Rows from block 6 of a small image super-resolution model, named by matrix and row number. Rows with one number belong to one channel. Each number is 128 + 24 x the weight over its row's rms, rounded and kept within 0 to 255. All counts start at 0.
Before each channel's rows are labels from the 100 images, of 14848, where the channel reaches its highest value: "place" is the part of the image that holds the peak. Only what is clearly more common there than usual is listed. The data: crops of objects in photos (Visual Genome).
# convs0: first 3x3 conv (model.decb.0.0.convs.0.weight, 96x192x3x3, each kernel summed), inputs 0-63
# convs1: second 3x3 conv (model.decb.0.0.convs.1.weight, 96x96x3x3, transposed, each kernel summed), outputs 0-95

place: bottom right
convs0.24 [129 129 109  87 108 123 157  90 172  30 160 139 171  96 127 127 132 114 134 120  88 102  70 130  74 147  56 168 139 139  93  94 132 156 111 131 138 102  90 112  71 168 135 143 134 118 177 135 134 148 150 105 137  95  46 118 128 132 168  87 117 142 161 106]
convs1.24 [128 163 159 106 164 146 134 122  99 101 100 136 135 114  76 152 137 173 171 140 158  87 136 103  95  93 142 109 100 161  74 165 109  92 128 165 105 105 141 133 112 129 139 106  87 123 104 151 112 128 111 138 141  91 164 125  74 134 125  98 110 159 127 113 116 133 130 137 156 110 112 138  99 138 149 135  89 143 102  99 121 151 146 129 144 116 114  91 118 101 123 147 103 147 136 121]

place: bottom centre
convs0.47 [134  92 103  73 119 157  83 141 149 115 170 135 102 140 130 122 146 143 122  78 131 128 116  62  92  84 122 147 130 132 150 122 108 170 126  95 132 102 103  85  43 102  97 106  79 121 230 138 137 138 117 124 115 105 119 119  76 131 154 127 106 119 137 125]
convs1.47 [ 95 111 146 111 134 177 131 129 102  97  91 141 123 109 145 159 110 135 156 159 132 160 140 148 157 127 143 118 109  88 118 148 108 142  73 104 114 179 106 162  74 149  99 151  87 122 156 114 145 149 130 123 130 139 137 144 134 108 106 123 139 149 173 135 131 124 108 118 106 142 145 116 110 150 108 139 114 194 104 175 143 111 180 144 111 170 136 131 125 152 114 127 145 150 129 110]

place: middle left
convs0.84 [145 171 125 113 134 156 136 108  60 128  87 114 165 148 120 103 184 172 126 141 143 187 139 143 118  78 131  98  96  92 122  95  88 131 138 150 134  93 153 114 158  55 148 132 151 110 148 147 125 102 102 114  88  98 133 121 135 125  85 105  90 140 132 107]
convs1.84 [120 147 112 131 115 105 136 135 166 168 121 158 119 109 130 145 119  94 109 172 150 159 134 155 149  96 137 131 113  96 135 148 109 105  64 175 114 162 107 138 105  97 167 123  98 128 133  91 178 130 131 131 122 134 105 108 154 109 138 155 142  91 134 199 127 110 137 145 140 125 120 128 110 118  74 122 139  92 122 122 123 165  95 124 143 150 114 134 112 142  92 105 157 116 128  95]

place: top left
convs0.32 [252 113 130 101  98 108 161 142 127 141 115  99 113 108 146 111 204 114 193 119 118 115 128 138 136 122  88 120 105 107 144 181 106 148 126 129 121 162 126 117 120 122 153  81 155 120 127 255 173 100 122 129  97 123 153 116 117 121 140 134 183 131 123  92]
convs1.32 [134 120 121 129 132 114 125 131 113 127 128 124 120 196 121 131 124 132 122 155 128 131 132 130 132 125 255 131 118 135 137 130 138 133 126 123 119 121 192 130 131 123 131 118 137 124 128 123 119 129 126 124 129 135 120 148 126 134 136 132 138 122 126 118 136 129 130 131 131 137 132 137 132 112 123 243 125 109 149 125 133 149 133 113 127 129 123 128 133 122 105 127 130 106 130 121]

place: top left
convs0.49 [255 123 139 112 109 116 176 159 124 147 121  99 123 110 133 128 222 128 206 117  86 134 130 123 115 127  94 126  93 112 148 162 110 132 131 150 110 158 123 132 123 128 161 109 152 116 132 243 163 123  99 122 129 110 131 118 110 118 117 138 166 126 121 108]
convs1.49 [130 124 129 127 129 115 128 134 121 127 127 121 125 197 126 126 131 132 124 156 128 131 128 137 136 128 255 131 120 125 132 125 128 132 128 124 122 125 199 133 132 123 130 121 133 134 128 126 120 128 124 121 128 125 117 130 120 134 130 125 136 125 126 122 131 124 130 130 129 128 135 139 125 117 120 247 134 118 161 124 134 153 130 111 126 126 119 127 131 120 113 127 129 111 130 116]

place: middle left
convs0.28 [121 139 119  94 109 136 184 133 113  76 130 149 127 129 124 102 107 108 128 133 161 134  80 182  64 149  61 144 126 159 134 127 163 129 106 168 137  79  88  97 112 116 152 127 142 118 117 121 128 108 130 113  91 110 107 160 141  83 177  97 159 127 167 146]
convs1.28 [110 157 117 102 152 128  58 143 125 104 107 111 115 124 153 162 126 148 115  96 145 163 169 116 122 135 115 103 150 139 144 144 136 127 116 143 145  93 112 155 135 124 143 101  99 140 152 132 171  69 105 109 104 139 118  99  86 125 141  95 115 102 112  97 114 135 151 129 154 172 126 106 145  82 126 108 120 105 147 105 130 160 132 125 146  86 106 106 119  99 104 118 164 183 101 129]

place: top left
convs0.9 [179 170 114 108 143 169 160  99 156 106 127 137 111 122 169 150 136  94 109 136 134  98  98 133 101 147  94 108 130 120 137 111 128 114 116 123 182 157 105 116 124 123 143 119 182 127 129 154 114 153 153  87  84 127 145 147 121 130  99 125 228 132 121 115]
convs1.9 [ 78 122 136 113 107 149  94 117  85 156 127 144 102 133 149 148 122 136 145 112 143 127 139 108 112 112 118 134 145 104 134 124  90 121 109 108 136 125 164 128 115  83 108  99  80  88  99 110 123 112 102 135 149 119 120 131 111  98 109  73  97 141 161 133  98 149 110 144  85  95 139 114 122 110  97 183 121 172 115 164 120 155 140 143 106 150 152 154 178  92 161 121 124 160 134 140]

place: middle left
convs0.29 [140 122  80 130 109 143 120 131 146 111 109 102 101  98 116  94 107 146 141 107 106 113 142 102 158  88 107  84  79 110  96  92 125 130 107 160 134  94 142 131 130 126 153 127 107  84 126 148 133 103  94 112 163 104 130 121 151 143 111  79 131 140 135 175]
convs1.29 [115 114  86 123 108 157 151  90 113 110 125 127 127 117 107 142  97 118 135 127 143 137 149 146 112 121 134 137 129 125 165  55 151  93 145 125 126 109 152 102 112 145 111 132 135 140  87 139 107 123 112 135 122 131 128 156 134 112 131  33 133 125 106 141  62 120 113 190 108  99 121 117 117 126 147 133 138 121 123 143  94  75 121 121 116 105 103 153 124 163 166 129 141 129  90 134]