Rows from block 6 of a small image super-resolution model, named by matrix and row number. Each number is 50 + 10 x the weight over its row's rms, rounded and kept within 0 to 99. All counts start at 0.
After each channel's rows are labels from the 100 images, of 14848, where the channel reaches its highest value: "colour at peak" is the nearest of a few named colours to the mean colour under the peak. Only what is clearly more common there than usual is listed. The data: crops of objects in photos (Visual Genome).
# convs0: first 3x3 conv (model.decb.0.0.convs.0.weight, 96x192x3x3, each kernel summed), inputs 64-127

convs0.60:41 60 49 56 74 45 37 44 52 42 45 53 50 56 49 51 49 57 59 45 46 67 40 42 54 62 42 35 51 50 46 55 46 47 35 43 59 48 34 55 57 47 42 35 75 52 47 55 64 51 43 45 45 43 40 47 46 65 65 61 55 61 43 48
colour at peak: pink

convs0.82:46 71 43 49 50 52 53 47 47 44 69 42 63 35 63 18 64 50 76 48 53 52 26 42 46 53 47 63 62 47 54 53 47 42 62 46 44 35 47 53 48 41 52 40 38 64 42 49 40 63 40 49 46 52 52 56 41 59 40 54 60 57 51 43
colour at peak: white

convs0.35:44 54 50 50 39 45 58 64 22 56 45 28 75 51 43 25 44 36 46 53 68 56 26 34 56 52 48 52 52 60 56 57 64 44 58 49 54 41 44 45 55 54 50 57 53 51 71 56 59 56 57 50 55 57 47 51 67 44 44 36 46 52 48 51
colour at peak: white; pink

convs0.80:36 47 45 60 50 52 47 55 43 60 55 25 57 30 57 54 44 35 45 69 62 42 51 45 64 36 60 54 57 34 51 52 60 37 43 59 55 48 54 32 43 64 47 51 61 49 47 48 50 42 54 53 55 57 50 30 64 51 56 38 56 52 44 47
colour at peak: black

convs0.93:47 50 29 56 44 65 60 63 33 37 61 44 49 62 62 45 42 47 75 56 39 51 57 72 42 35 18 57 41 39 53 45 42 42 39 46 62 46 42 46 56 50 48 42 54 65 49 48 37 49 44 50 43 33 34 60 55 50 33 49 42 46 29 44
colour at peak: black

convs0.51:50 38 64 63 54 40 41 65 43 41 53 27 77 38 44 22 51 34 42 55 38 41 56 50 52 50 52 55 59 53 51 55 25 44 33 45 54 41 40 35 53 53 46 39 61 21 75 50 56 39 40 41 49 52 48 44 40 66 52 54 51 54 48 49
colour at peak: pink

convs0.53:58 41 47 56 45 39 78 43 48 42 75 35 52 37 61 62 38 40 42 56 30 42 46 54 39 36 42 55 59 43 49 48 43 46 38 47 39 41 41 46 42 56 57 56 52 56 51 41 53 40 42 50 49 32 42 41 54 33 46 47 53 52 54 45
colour at peak: pink

convs0.22:59 49 52 49 56 49 48 62 37 68 49 33 57 27 67 45 37 39 51 45 54 40 50 51 49 66 55 66 50 66 54 61 55 36 61 46 55 35 49 52 40 55 48 45 63 47 48 50 50 47 56 59 54 72 52 45 65 53 61 46 45 61 56 74
colour at peak: black; red

convs0.20:26 34 48 44 64 43 48 45 46 53 39 51 43 43 49 41 55 48 76 61 52 40 46 42 38 41 10 52 60 58 48 54 49 70 52 51 44 43 58 57 52 35 35 27 49 57 45 40 49 42 61 55 22 40 46 52 59 47 48 56 58 49 43 37
colour at peak: red

convs0.65:35 53 54 52 30 58 41 39 64 46 53 38 48 42 43 63 44 66 35 31 68 39 46 52 55 48 73 60 45 52 56 57 54 45 47 36 45 50 60 54 51 45 49 49 64 62 54 45 59 61 39 54 52 59 38 52 53 49 44 46 46 48 43 48
colour at peak: black

convs0.5:41 45 59 54 53 54 39 66 42 49 55 52 82 50 29 23 72 30 41 50 50 44 54 57 40 61 41 57 40 45 63 61 40 55 39 39 37 63 41 53 59 44 41 37 50 46 71 50 58 47 34 45 38 37 52 49 49 62 37 50 56 47 44 54
colour at peak: pink