config.yaml
model: "image super-resolution model"
hidden_act: "relu"
dropout: 0.05
residual_init: "none"
final_lr_fraction: 0
adamw_weight_decay_other_params: 0
Rows from block 5 of a small image super-resolution model, named by matrix and row number. Rows with one number belong to one channel. Each number is 500 + 50 x the weight over its row's rms, rounded and kept within 0 to 999. All counts start at 0. Numbers have three digits each.
After each channel's rows are labels from the 100 images, of 14848, where the channel reaches its highest value: "colour at peak" is the nearest of a few named colours to the mean colour under the peak. Only what is clearly more common there than usual is listed. The data: crops of objects in photos (Visual Genome).
# convs0: first 3x3 conv (model.mid.1.convs.0.weight, 144x144x3x3, each kernel summed), inputs 0-35
# convs1: second 3x3 conv (model.mid.1.convs.1.weight, 144x144x3x3, transposed, each kernel summed), outputs 0-35

convs0.54:549454581550549518459505511551539609513478492541461513488444523496435538519504547486531559535527518416508519
convs1.54:619473509442495437493610498474558546516545573507456467538518542447542529529533499506520481554521544560508517
colour at peak: white

convs0.90:442506463427460480471454522506482556469468442423487512461563433476568478443497420441519557517509404543520565
convs1.90:534427565507558543477427477483536482531521548443496472493486533485558547567572537544418400570531556547548490
colour at peak: white; pink

convs0.0:503493457488491373447478504517528472557546527496446429483466456459433466448508579605499487500473447519589528
convs1.0:500483455512513523546447509492552441500574419466477514461466488526416516479481415451466497470439597518425528
colour at peak: white

convs0.142:443493503398548464591449455462392493525564469477553540465526474527492485570572414506528484452463487506529501
convs1.142:418577476506542500602463438606563518475527460401456377499528401500478509450468615528482496503515505458506516
colour at peak: white; pink

convs0.117:473526424485484586519542572513470510521502425440402448477408567544560490447512580493478483483559512411457574
convs1.117:535572522474486450493469511506529470527448603498485509484519497486505485543475442469536509601413483615516473
colour at peak: pink

convs0.128:427546497537462569554529500432445574484546561468442536587468529456560545399433436565495584498522570461489471
convs1.128:483576508568519448444540528512543430571475544509471473434485515493470540523580501525529387558408493514556568
colour at peak: pink

convs0.18:483439475463490589483453541421466460418469448503463495460518466512494451519555534460420526502532507452495475
convs1.18:434586446502471488472520524588526606603522452483417527539530523546480537510395527524535567446462548505471561
colour at peak: black

convs0.130:558490476518484481655463503520435564504499434392518473502519370548532604458461525561508480602547471487505454
convs1.130:517429513511549518418445539496489467502496627533493579517504522468575399423601501525530546483543498556531593
colour at peak: white

convs0.101:532530569434451502482554527515499419462525481491503458528532506432551450494511465416541479509582422529473564
convs1.101:517471437472502440496460564537512457555518470525480425468499452516525509506597572573452469430530524487525532
colour at peak: pink

convs0.39:528567511577536581479475543569595515546601581510496508490510463430557553366484498514467527547534491474533498
convs1.39:578403505568450420460608531499503509429371534535506485476542533523448561484588565538457524464489519584495413
colour at peak: white

convs0.139:489505513575460437545554437497308549568575479496477543472497428421416481478551485432439568455490477511411466
convs1.139:500529508446503527440431502450536510530482496425470445496527449553440590514452533456418552527428467503490524
colour at peak: white

convs0.60:489523414212514469505492430503495519521415581482487510500528513497499471477548554487415470543494452451500447
convs1.60:551494484587520495462534462470593488605473522533434513483469545548491504532499471456414422473522419429537424
colour at peak: black

convs0.122:450528539476512460460562497495458492483498444464438471577545465462449524459532488548553461483455358512564445
convs1.122:515458462429501522512471537519587506604532395476510584507545431617528492527456411539444511482526544362434540
colour at peak: white

convs0.124:521572473482532453513543467545473449558600561531442398509431454469520519484490445455549482526434489557461530
convs1.124:519569421528531521501481491501485562464577476506555467549562504515482535449527424489566523481572446559545486
colour at peak: pink

convs0.83:406511460465567456497546477564470516504593500438549548489526496497557504493492355574532522475530547460465475
convs1.83:483459560580522441524496560608530448462434519515432419509579492584408549513554570511465572526440435469464540
colour at peak: white; pink

convs0.108:421565503432470499436581508426548525482502519555511485419524535488517531405575432530409500451483630494525523
convs1.108:494534512437535531538433426518523515518478546457590504471557511493553437413545497557573509421521443435461547
colour at peak: white

convs0.14:503591504553574603538557472428448532501506619622486521534610441466532512455484588457480448552598498549565504
convs1.14:470494511581512396507515564515549419495489493414494467419470529437522469505491600555514475581482538532551449
colour at peak: pink

convs0.132:449559465467491431499558431499664496475475468474508476430525451503515467544490452418462474488541505603549546
convs1.132:545448584561459575502546490472513504545499450559505539523553480477504447458486559560403420457546499417457379
colour at peak: white

convs0.113:463452467499467556546549472491533507547538433447490451444458571504457458519523474424556553464501531449489528
convs1.113:463438521418449444527447509539438557455456485560469510515577432508550472463422530557501529444542537483520478
colour at peak: white

convs0.49:558528479551521541568544544467422559499554517401514477607490432443547481511487501572473490564533530487440426
convs1.49:472598527494448423433540496499531471589520542553457506508561428469509504532506584517483515553501414578506545
colour at peak: pink